From a checkpoint of a small image VQ-VAE: 12.5M parameters.
Rows from block 7 of the encoder of a small image VQ-VAE, named by matrix and row number. Rows with one number belong to one neuron. Each number is 500 + 25 x the weight over its row's rms, rounded and kept within 0 to 999. All counts start at 0. Numbers have three digits each.
After each neuron's rows are labels from the 100 images, of 14848, where the neuron reaches its largest size: "strongest on" is what is common among them. Only what is clearly more common there than usual is listed. The data: stained colorectal tissue patches (NCT-CRC-HE-100K).
# gate: MLP gate (encoder.blocks.7.mlp.gate.weight, 960x320), inputs 270-299
# fc1: MLP up (encoder.blocks.7.mlp.fc1.weight, 960x320), inputs 270-299
# fc2: MLP down (encoder.blocks.7.mlp.fc2.weight, 320x960, transposed), outputs 270-299

gate.476:501485496491485505559517527477491511475521534441488474490527514471517525504526544533465493
fc1.476:503505437507485527501542524481499507476571518436509481523529489503530476523521478472485443
fc2.476:463449492502485542484459483478493484507484542535471544496463497481485526508523536523488481
strongest on: tissue: cancer-associated stroma

gate.618:505551511478541489480530494503551519515451451508529503520530515480503490545536479517445496
fc1.618:497564532495500482499490525518512523509467462510532454516498461495542458526524443464448509
fc2.618:521453512503481478480483471462531499480502549480476508505493482449495519450491506548489459
strongest on: tissue: normal colon mucosa; tissue: mucus

gate.352:484473455504503504460493527462486525514491499521506504504509494543498504502522514504495514
fc1.352:523507483499437533519535524506482509468541518475484464472538475524528488506458514460464475
fc2.352:509519514502521477487461464501554525505466475470534512530504542481538492488524535532474507
strongest on: tissue: normal colon mucosa; tissue: lymphocytes

gate.403:501555511475487529464516493501476479486480500523475539466473531494452476529512506483516498
fc1.403:470485467493529521491491511517488506514489483504506491485513467522486481490445524560488468
fc2.403:507534505505522525465500477493465482478536493533480497544499556499481514530529484467527526
strongest on: tissue: cancer-associated stroma

gate.12:524484495498502482511514483588508500507473481527527498510495465487455490484510471513436454
fc1.12:532478542520463512501465465524512517479513496492510493503507505499478510512491478497521524
fc2.12:534467505506471516486510516478434527501503537490474508477485527437502494492474529525518493
strongest on: tissue: mucus; tissue: cancer-associated stroma

gate.763:500505488525504523538546505465485500533524508482475528476496458463529524504490522490536508
fc1.763:510484522493536520496493490520508520511472516496536464509517494542476485548522524527491464
fc2.763:506534496534469530519552507514492487455525469480500505480479555529482509502508469509505542
strongest on: tissue: cancer-associated stroma; tissue: debris

gate.735:486468491531500491495509522501451483471517514509472505481513507494495520546491477517505488
fc1.735:445485540508497499483461515445475550486512528519503490491485507526469519491486514518509468
fc2.735:533518506534514505484471527468448499535502545516514493504470496546500487541508472508484489
strongest on: tissue: mucus

gate.757:470463498477518512492483484483498466470478525497525431479475516536479519493490500516499493
fc1.757:511475517500496541535486502501496502463491509526506471475536512506506501518534465527513492
fc2.757:501502535515502471505480492478516498491464534528477475526497480477512484443517488442473488
strongest on: tissue: tumour epithelium; tissue: lymphocytes

gate.173:519476479506511482501475454499464501500509545453480562490473499493522531456484509491491502
fc1.173:548512449516507482508499526531482498506513479449465515541534483528511536501498509504459485
fc2.173:469450506518483472510508468494509507498500499542519522483524484477526465467512489470514438
strongest on: tissue: cancer-associated stroma

gate.367:519484512498454448519520495480516514517508527511458464514492503500525456499498513503501539
fc1.367:550533480550510476501503503521530550484509530476494498478517485502481487493492498500520514
fc2.367:512503486493469495487467529478497436484466442487517489518488429481500519463479497514474456
strongest on: tissue: debris; tissue: smooth muscle

gate.565:498511469480487481487491540495478468533520455481532517521530494473498497521504494532513489
fc1.565:532473491536540460532480500517474496484549508536496471490503523504491483533453504513528537
fc2.565:513469487478508514515504468486466514474500528496537500474492507509478508527494466449469502
strongest on: tissue: debris

gate.707:454491516461513506485527522514537503518464510525549499486500476501528469519550516500460475
fc1.707:474500504540508512526503459488507472512482489479471501537526480484473511501453513532534553
fc2.707:488522478460504505464547532514453543513537531519546505453513502558526464542501526446473529
strongest on: tissue: mucus

gate.703:544503500485483541554494470497489512561487537513535503497492466454472510516506507521484470
fc1.703:489476492512509510500515484502493507505516507478479522512526521485512539511480479472492491
fc2.703:539519524510517568543487517508498499526474438516488497532493543505494473494500533526517550
strongest on: tissue: lymphocytes

gate.391:540513470498534478461505462452540488557558513488483486551495480519523480490480543513510501
fc1.391:496534540503528526463555457490521471478500513526500459507494517533489501514489533491459523
fc2.391:508434487472488472549493566495458522486490490514501529470506495503510453483484469520509472
strongest on: tissue: lymphocytes

gate.90:513510550511532470507484495508485524521523514525486522547493522486510454472484499526454511
fc1.90:454569494473548520471514534469500499501485483514450485491511536502532538501490474502476504
fc2.90:545485452491463479561530548548481532511546524493486531463532492510498517495516530510527472
strongest on: tissue: lymphocytes

gate.524:487490495551516508490484454499512519486531458532473426512491467496492478490478503481468473
fc1.524:493475507497516480486498487496498452525515537441489523488513527509488547505488488516513501
fc2.524:488534489504538523521540491514490512495505453524534492484515536532486464544485464485491532
strongest on: tissue: smooth muscle

gate.94:502554496488513518493501472493490507439492478520520538486503469526514517547484507472512514
fc1.94:487516474522504555498550522503525517516513498487500518500489472453474534489493540506495504
fc2.94:528465501497500511536452515465505485523487525527472490538528471485526488461527526527527476
strongest on: tissue: smooth muscle

gate.59:497494503521453466497484488492518498508493454474516504529541471529554525526464456511493506
fc1.59:462475467514530463492523522481484476454516500528520493524527496517532518541450474482520469
fc2.59:508483511511461529493463507503511506524487509498456483508485468474500523464519525510515480
strongest on: tissue: normal colon mucosa

gate.596:511472490515516513501486455539528506495527466548500550527475522518492515496519535492509489
fc1.596:515545528503468537497523465493462513528453486468510494515520503441472478502469531519466483
fc2.596:473510472535501488473492515537505521478567481502518505501491551546484516520490481498502520
strongest on: tissue: cancer-associated stroma

gate.648:527524519509514490505502500502509495511461526489468518497488510483464559466470523491499490
fc1.648:524496470481487507541523533458497486486490514499490528492524499483499512500501475464520499
fc2.648:493511517503499529483481473526464513513503477504515516480483515523491502536489535508521480
strongest on: tissue: smooth muscle; tissue: lymphocytes

gate.287:522464528504455486526485496488493501498522521524546496498499483502528477492472488472497507
fc1.287:543505484509506485487498517448522438535489518465500506509504508514506484489474510474514478
fc2.287:476473508515486533473482514494466511474488529523451510505485481433480528461527512534537469
strongest on: tissue: adipose tissue; tissue: mucus

gate.286:509486500518451457510525513507529474523535557526500535509472516490505503491568525507479510
fc1.286:465508467496483460527522549519495504557554490485537534531507478497521487529524476447472486
fc2.286:509469514503531491521465515488484497485477496507470485512496480471470505511483489526537457
strongest on: tissue: tumour epithelium

gate.376:521503515547490512522450519496491525535467524458496474497513459471491494471535481502517453
fc1.376:453481500504505495522483506493511546524469495471498497486528469508520474532519489472465501
fc2.376:505472552518474478505489489453502455522470531532489516485496449483531535452513504527513508
strongest on: tissue: cancer-associated stroma

gate.558:485483508513480521477490516474490497482469492460511527512550481510500541529519508517482523
fc1.558:475496487496531507557505534485523466505507514524493461510516466486501508473521469545498497
fc2.558:477494495505494510459498519505427524497484476498524510492482541520515476511490520465516547
strongest on: tissue: mucus

gate.364:537477466482516468457455492517485490519469490497507478533534560499500527555501539523510497
fc1.364:524517493490506530492495523493495500536496496472495503503513488479499472489466508444523486
fc2.364:505521485501523474510504484537518536485509505517514502503491530510546524518502500500479498
strongest on: tissue: lymphocytes

gate.474:482531502513507483502526510477503489509513494508509477511556513558509508504488519516529489
fc1.474:484506521545510482500528516511536450487539468468503478548511496497503532535517463545478517
fc2.474:499541540486512519546452480492517496520502487482476552540480490510528484488493491468469499
strongest on: tissue: mucus; tissue: adipose tissue

gate.598:538475524540497506526501510494508505499498492491479511478500495471529500525473569450478508
fc1.598:525507530493514469458520484520532521459467464495457478434465450493543491538476509524479484
fc2.598:497464507512471478502457523475482487509499543503473496538529462464509537440510518555535469
strongest on: tissue: normal colon mucosa

gate.588:482480552493490487513531473504476488534473517531528473512554496475497494504508519479481478
fc1.588:519506534477507505514473491536494517521515502510453542491542515475503500459534501512518454
fc2.588:556480505539455497494485497487515505523482482539494481478447478495536534500485481514472480
strongest on: tissue: mucus

gate.50:519529515478441507520500506537523480484497505499483493495425458490504491501488494487515494
fc1.50:544499448502484501516537497501550462490517502497493539511454512516482507498521520505494506
fc2.50:448467482506526454498467499531486523496467520487502516494538465461524505500495520522505469
strongest on: tissue: cancer-associated stroma; tissue: debris

gate.516:464495539518482500556492538477496505480495537511472478483455486490498492483513550480483540
fc1.516:496463510471472489528517520492506507494464504485486486492449505533502507425473503499482484
fc2.516:506550533542478539487497430478541475510521469497497477535492504500516502504496500501491510
strongest on: tissue: adipose tissue

gate.483:520470466521484467539509497483475531505508505522475467513442551490506504537461466476444527
fc1.483:529494477548490554525524530494507477526514533508441533506457514465525490501521588505488546
fc2.483:464463498487491466480450479500515558497440502467561528491482523499530484506496458544481496
strongest on: tissue: smooth muscle

gate.305:523481556522514504493524518508485504501482522504513487483546525551528536493496466509509462
fc1.305:505482566509528510498512508518504514506479515500530514495534539531516490497504467495498473
fc2.305:481490518494469496520464493485517437500463531521465480486492462460492497443489509531513476
strongest on: tissue: adipose tissue

gate.382:553508530529506504515495495496477549525486508513507520523521488503474493460481538463519475
fc1.382:464476494477493516510515517536508513498478551487479478461520505511503517540452493523508526
fc2.382:510516543521529493506513477489545475502515460475501484522499521531529488496524486465473550
strongest on: tissue: tumour epithelium

gate.98:517506488447490497451477471486526504547479517454501513483510443496487496470464498513500504
fc1.98:523465501470490532446482513479497501494553503520487505482515533552477461514505490451556535
fc2.98:467523497489515476520521459532490542491494508434548489494493505493498543521490479514480486
strongest on: tissue: smooth muscle

gate.117:466522500490497445507521520493479493541502507516505513484475455499495465517513526554527490
fc1.117:479489487473493474512501515515473480488505466478504457488517505519475520470508560486498490
fc2.117:493499536474480544464512431462533507485482458491505474497496528494485479510480423468455526
strongest on: tissue: lymphocytes

gate.210:505486470474504566477500499473524491489493485517516493481482505455496522536472473507550526
fc1.210:471512504490482542488510538503522496491468454486483510522522490500534472501543508521529480
fc2.210:555469494537471497479484497484491503488501563519492497492514501482508514454487473503494491
strongest on: tissue: tumour epithelium

gate.701:471521501495498490512496529464441543490498521485478511497533492531522506521470527469471475
fc1.701:476527538469470487522504512465477493515488518478497480502530500509497493484486495503494487
fc2.701:529458516528501464457461495495513531501511498491476506474468473439498520468508512545529480
strongest on: tissue: lymphocytes; tissue: debris

gate.732:507547557535459459538538536458477513531492481502496532477514526526498481484453519490506499
fc1.732:491540518557452455512526500450480511557485499493483517470516525533473469493455512527502506
fc2.732:531459498503481479472457483477484513485491544497462504511483462440513530465525509515513466
strongest on: tissue: normal colon mucosa

gate.252:464458467536507483517498521470470481534521475485495502507462469441484491470479501516471454
fc1.252:465454488551515517432490496474488504529542450488498491534491485471490477490525461528462481
fc2.252:432502499485514505532466478506508480486518506498479485472472465480514564519492507486505451
strongest on: tissue: smooth muscle; tissue: cancer-associated stroma

gate.748:529529485475513526492533512491499516551507497491475480504543472530486478514496452514515499
fc1.748:509500477490520546521520477508513454545486439464516495530548464492465491553512469541563497
fc2.748:545491513542475421471483512463479503482519536507449546503473475467510544451491473487488453
strongest on: tissue: mucus; tissue: normal colon mucosa

gate.306:513492477517485520520492486491488515524480496544500502501473499499478522465502534521562478
fc1.306:527505487526498501492514528459488461480515528500498532496534508511482490507492468487513479
fc2.306:477504457486479518506489541533467531484517513505499527453489503512460521515485540521536488
strongest on: tissue: normal colon mucosa

gate.636:564477538477504513482525520515455530486453548515535503533455541512505481458512492464494503
fc1.636:526495507500468461497513505504483519524502480506486446469559516502484475484454522510512487
fc2.636:502503502481541509508503520510503505498497492491495464545486483500496489482499520530518545
strongest on: tissue: cancer-associated stroma

gate.228:476483496516541506492495524485479496462503530496469471520521497497516499520503531571467527
fc1.228:462506481510468495487494513478517525483463485514536501532507490481541453527562458510520481
fc2.228:548485512499478503539520492506509460527531496523453476491500487483482542497473482494500500
strongest on: tissue: cancer-associated stroma

gate.295:518525524496489512515506447481497526519497519529519490426502441493494457443490472528532479
fc1.295:486461515511502512522487547517494500497466480498514488557497557483472517510487513517528523
fc2.295:480520498477542534533536495524476513494476452538534520435499502519496480560482461465494514
strongest on: tissue: adipose tissue

gate.623:518481535490532498538488501528456509427491512476463484518521508519450475454514536498522512
fc1.623:512510498489486496521476506554471469460519483496530505523458514523489521491506524541455487
fc2.623:544465501496510478487496510477501482507506530545467514518474446458470493470484487473493451
strongest on: tissue: cancer-associated stroma; tissue: mucus

gate.480:508487470503521542524472509505484508489488550493462501524532499479464520489506522499519493
fc1.480:488496483513474465483551500473517529512479512507458518489485519529478507491460540493499505
fc2.480:505518526505505496520474500487488469502496511480500455534542486469552524478508516508522497
strongest on: tissue: lymphocytes

gate.667:538480491524487504516531467505477508471491486512485476510510556476472467526492483510488524
fc1.667:531488523563459508554482477528489485474479499527501478490506550475530511492496481506483509
fc2.667:511472507490515492485469483500506510527530534533483510473477432473495522463495512504469433
strongest on: tissue: cancer-associated stroma

gate.553:494545523554531511536459501519520517498494489548503509504480458545519467515498518482477516
fc1.553:459497508480467515492498524473474486442505526452470511514515510479455500446466506552504523
fc2.553:505528470474526541531547498546509520514510455547516492479520517564504471570517482432476508
strongest on: tissue: cancer-associated stroma

gate.151:451488521513506483474504428469496453512505511498478516524521523530522520539459547520529494
fc1.151:482501471477492556473478530521497535511483534512473464466485466517495431509506523496474539
fc2.151:521462491513517477543531463545542526507542494502518515473484542527543521513504452499492510
strongest on: tissue: lymphocytes

gate.385:471508493511479455523500520524477502506501528448487500449540461512503521425495473537466512
fc1.385:500524542527498481506500510499524490556477494491514511444535489535522474443488484513504475
fc2.385:493495508467464504479506492523513503506500510535527532503493458467524502488531488476474445
strongest on: tissue: adipose tissue

gate.720:481480536486481477506519468495543530500479518498456469519498518458526511467467524483487442
fc1.720:501500521514517469523508501509508533513476480467490490493516471483531519557512449476465470
fc2.720:468488485517498471486507535519465536460516542501517538479486541505488494493520519482531507
strongest on: tissue: lymphocytes

gate.502:513466498505491509449498494503511458514502484476489472486540551533484515504497491520475482
fc1.502:500510492466522494485545483506479541449512529493475464507511424483487508483470554447471513
fc2.502:516518496494477518509472536526498484518490451506532480510470532524500488539480470573525548
strongest on: tissue: cancer-associated stroma; tissue: mucus

gate.166:508493537479493517484518507484493490505522522481509498489460514483554492471534468570511516
fc1.166:527511483475525500471502471477495456501498510518478548485499512505458481506524524487503510
fc2.166:498463509523477450505467507465495495473507571537474499526508503495523526443506522494500482
strongest on: tissue: cancer-associated stroma

gate.490:544507468500495562529530449471453505475504532531515524487484514498518525491541504474543513
fc1.490:475480529542492490510507507495500517481485519494442489498490467500484489463486478500458496
fc2.490:503540502496525521540517510516486461477515453493525493527501529504514477543494524505537541
strongest on: tissue: cancer-associated stroma

gate.528:507526510519480549505455492484528517474510454433503468450512510513499499495502468461501545
fc1.528:502487451466506473508459512521537505536505476510491488538472512488534513474473491524470492
fc2.528:503511487529497523522535491506478508480509474463528503473512554532501492531492510503537562
strongest on: tissue: cancer-associated stroma

gate.81:514532479457487489521497461500477517484490500540462504476514490535543504510518455470490488
fc1.81:504518517490534488493478468453491522484485523478515480485563476465491512503523525499507502
fc2.81:526535497476452511534506488498525463494495477492510500486524503538486475507518415454472516
strongest on: tissue: adipose tissue

gate.759:530503492542502510474518532494466482467500486479473509476512517528507478470487500477538490
fc1.759:482510483501517475503535487506502489531492505538518459514503478486553522557503469459447488
fc2.759:504516492529508515511484515506475506475535459458502507483517551522452495528519525528532530
strongest on: tissue: cancer-associated stroma

gate.471:473466515493489506504493493494468472510457501510523509521509504487491500475525507509446516
fc1.471:509535528500498492516477513492483553534505491520488502500507485532573514501502490472507493
fc2.471:506510514494514513490516505504499496510494469465551451504478535509503497525513532484487553
strongest on: tissue: debris

gate.97:458436547511529492488488511507506515503485488511533490516509469541444495456488521498464511
fc1.97:553505494511521520500522504518490485526479472485484510484510479478469475480507504509479461
fc2.97:497517503514510495490503535487475510472509490525511520487499512530471500508483477492528481
strongest on: tissue: lymphocytes

gate.686:526496467451494523513478483478499519508552493465478501513503542502509479472472490508496471
fc1.686:497483482483489493526531474513486499507528473516526445481499509504487450509499503520471536
fc2.686:489501485509516521498498525507471498516560530509510516508506532537488515524502508499529510
strongest on: tissue: cancer-associated stroma; tissue: debris

gate.481:496546483492502499535493538517525524474527506501516505458484493508534504490508527517474502
fc1.481:497493489523486503506499556471489534503523464494546503489501492511485497506519475519504492
fc2.481:513491509497500529520549490516538491479513487494470492489489542526467499513477471473503556
strongest on: tissue: tumour epithelium; tissue: smooth muscle

gate.422:513501478488474448509480534506486467489541518486514499546506551466509456497491515512520543
fc1.422:516526524552475509496486517527544569517488489508463511489494505474499476508496522483537477
fc2.422:499514472491513467506523515503452450454490527455500485504523493520527519475513487511488529
strongest on: tissue: lymphocytes

gate.25:493504537477493469494510526470498485495515490522494469539462538447512486493498484460522505
fc1.25:518515486497464486499474517484460528524489507486484472483496513477502513513503477493514450
fc2.25:440534479506493536429542471528536442482531511466528491500543491526471508491497498485489506
strongest on: tissue: lymphocytes

gate.380:476523539503487525491489500540496464438506538514484494489485542494520523515528504481516477
fc1.380:503481449486494483516526489485512512521484466503529521458494434490520487512477482472449490
fc2.380:483522483521500508478481481548467473495518462467508513510484573511489506556503520505535526
strongest on: tissue: tumour epithelium; tissue: lymphocytes

gate.45:475464505530511499515478514551499492454524507532513524521473520502536538543477536518501527
fc1.45:503495513517467503479512488494507523509525487504486498515509588495506519455486516504517477
fc2.45:470524499494548536519538509507480497510507490531510506498506487528504498537535505489487519
strongest on: tissue: normal colon mucosa

gate.149:491500457515495497510513522492533541514466521497506462501472509487472498522470518501501527
fc1.149:533466475512501523477493472502506514523499510497470527475530474476508521489499533545475465
fc2.149:484527503500499498470505514534499530494499469494536516451484518540518446539502488468516535
strongest on: tissue: adipose tissue

gate.279:468507502494505527489468461470499520501474490527459497525470471509487475491530508507491465
fc1.279:515554535533514493462529553524506519488574511467481526460469520474458457459481484540526527
fc2.279:475507479472512484494494467494482538501453515499533517514518522524511474523511530481491512
strongest on: tissue: cancer-associated stroma

gate.424:497480522478479474493460504466496447501485497476478487467494533519489469483541469505487533
fc1.424:523520502483506484514507527478546477488466481485525492479510567495530507541534484523509497
fc2.424:533485507513493531496505507502502462516547534520468482545519457491488514494521532504509484
strongest on: tissue: normal colon mucosa

gate.611:509483489469563489532504492508468516499535516453495476487506506489496504503511560503501527
fc1.611:510498518472496489519466468511501497506508450523506479497494498473489483507493505525492498
fc2.611:488465552538491515459497495500523518506490507499501471501485487506511497499506522493457509
strongest on: tissue: adipose tissue; tissue: lymphocytes

gate.154:523519523535499466497515500532486500514477479481566494487503483486491506513463484567471490
fc1.154:555508486478519525536458502528524538497497509502466493490466498481497493494460543521514486
fc2.154:499517513468526516506516430480508463502517472529502451502484526539490490519468491446477537
strongest on: tissue: normal colon mucosa

gate.337:480478531536499549478414489495518478497494525517453461513520510509527482501523458498482474
fc1.337:523501513474499566508477486503499505527495544517477484512486508537542470488525505487472524
fc2.337:526483510473482502476542484487503483518480499517496554503479489466472515480534514465507479
strongest on: tissue: debris; tissue: cancer-associated stroma

gate.2:494519489459527504492534464535488493492485452479556470536495493515509512542504460494485502
fc1.2:543476525540461524462475535510503505515515538543465563478476514513502479475538543529503494
fc2.2:449573500483531516520543504548501465494498450482556490506473518533498495550465430476497511
strongest on: tissue: normal colon mucosa

gate.239:514508493527483507542533517452514492524524500495504523443503527549468521472478536449506529
fc1.239:476485486470520531524491487521510568494486513488517490501527473487521506541551477547472530
fc2.239:471489481534522498521548515513497516473547481490520505471473509497520496485513499490520516
strongest on: tissue: mucus; tissue: normal colon mucosa

gate.616:485547508478515461510523502528484530518485481511505481524496514528495482527521466521494504
fc1.616:486451486487495495489514488458535437501522545498490521472527501469504497485485533489512494
fc2.616:484533486511502495478519552538459554479501472495511539482500522553483483525494493468507519
strongest on: tissue: adipose tissue

gate.192:457443502499499457501479434468530469505519519496486538522510523495485516501560469459490464
fc1.192:520525521495491468499499521436543490490510529504495482499494517500531484507514460472501504
fc2.192:526516491515487524490495510499462521517518516496514490519503487508490501508467576527519494
strongest on: tissue: tumour epithelium; tissue: smooth muscle

gate.202:511452496510534527462554496548534503498549516475550522525495496493536499519484537511543521
fc1.202:472520517488470527520531478518519484510522489491474512533505518544487499502445491482463475
fc2.202:510487519494534535465505489508502513510494470510496485454480480466483511545509476505487534
strongest on: tissue: debris; tissue: smooth muscle

gate.18:503520525494490534505490522490494498483521473505527550530500506462492523540489500522522494
fc1.18:490456476477519516464552507483472501590534515488549506519509485471496474520454514515546497
fc2.18:507530487505484528465543492462517467472501506519482475467534483491530501482500454449476496
strongest on: tissue: cancer-associated stroma

gate.83:548485523461485516526446514490549498494432497536459460496512496505488455478516468484481480
fc1.83:507521491522490461493535513505480509469510504549482489538516507515455485502472469502455508
fc2.83:522519512513516504514487500524509511505487473519471489514488505488505520473502483479533506
strongest on: tissue: lymphocytes

gate.248:480494507528452481484550498533505513501500523502499499488519487508483490485532513502485514
fc1.248:518493470499464503498526507523520454530500495537502494482546494524493554555493548466479507
fc2.248:456474492505505496495445542508455508484484517462489502499494467493497520492497481511541454
strongest on: tissue: cancer-associated stroma

gate.348:492466528497494476506474504482505504507502490501499523506509541512497502487470496476543506
fc1.348:467469504475510441492481475478501488483547478502482543488476487524479525477474510521520481
fc2.348:501476517490470521496479495487502479495483534525489519512496458449508494447529501524501480
strongest on: tissue: mucus

gate.58:533559503541515506543497481513457467482509479527486536520504536508493540514512488481518479
fc1.58:472489488475463502492491494484499485504528536453491482464477508458487512498511501505448545
fc2.58:500527489506524546537529505521471492523505461539513504515527549556510481545513492480486547
strongest on: tissue: debris

gate.163:462515488470524465522499520508490454458506550506515496450531502487495488539506484496506460
fc1.163:511491541534509479495483496484500549462493526485461451516496527506442496499519537487505514
fc2.163:488565466495498500505540546534460495517505480516540476485501501513486513521512444506473479
strongest on: tissue: adipose tissue

gate.758:484479487494528539525506496476527518479521496463541477493497496514505478545539476470523544
fc1.758:538477563481480525527515522503497484487521455539501461509497499481478487484494524531542481
fc2.758:528485495543453465468469478476506512493481563515474505504497493472518511447499479482464488
strongest on: tissue: adipose tissue; tissue: mucus

gate.554:496527482540523482467476523483529476491475521500507477519508489535468489505467465506486454
fc1.554:481470532506460526514522506531536558478543472495507468479481499506500494441513536483494499
fc2.554:484515494505483535495501511516526478517515459500493460533511453482511477537530437494498504
strongest on: tissue: normal colon mucosa

gate.132:508479530465515492475452505514548463469478529478521483485558497504507497497554467513544455
fc1.132:459489462495482477533523500533460522465474511473497481507489454506510502532459498535499505
fc2.132:528525520516511472484507525495517524502498471523474503519517524500506500485497471448514510
strongest on: tissue: lymphocytes

gate.431:501511493505505496525499508463502473489529486464504503487507526493512505494519487482489532
fc1.431:474502488482483503470474501524510501565455504527504517491475473508525548499496514545489485
fc2.431:537487493532509456514489522459517481490509523504517509528532489489502466497518535495521523
strongest on: tissue: debris; tissue: smooth muscle

gate.48:526472532476515529531513466521476457461536459525467467513512496491445464536492522493529509
fc1.48:517520522529563528481508506522522488473532496468494524474511447512463506522524493509493518
fc2.48:459509464523487483506531469519507478520502458542536501511484538526553494481487494505485516
strongest on: tissue: mucus; tissue: adipose tissue

gate.387:509570476489484490503494486506499480487548481508517474529491517559496452504459531458465499
fc1.387:516540486495493468494510502512495461507514476516511486507467537514508470512514479454484485
fc2.387:517490492525469486471500518496533517521527570499485484518529498467489475479461480505516505
strongest on: tissue: normal colon mucosa; tissue: lymphocytes

gate.542:459498490537485485543504461468502465554521550529473494449505501446512493522508540469509512
fc1.542:479496464502506496509556481514466475531508514491481488495500466447462480529516528446535520
fc2.542:533508510538488459497459517469495548473494535500487497525506482465493528474506488537521432
strongest on: tissue: tumour epithelium

gate.356:493490495526490512510514483508504544507494512509536473487526494541530495506505506504517490
fc1.356:518517484542508518525501462491526468492514423511506509511466465518498525507503538536543510
fc2.356:476517505479513506512562554498489531481508512508508485509500509507500475476494501432494505
strongest on: tissue: normal colon mucosa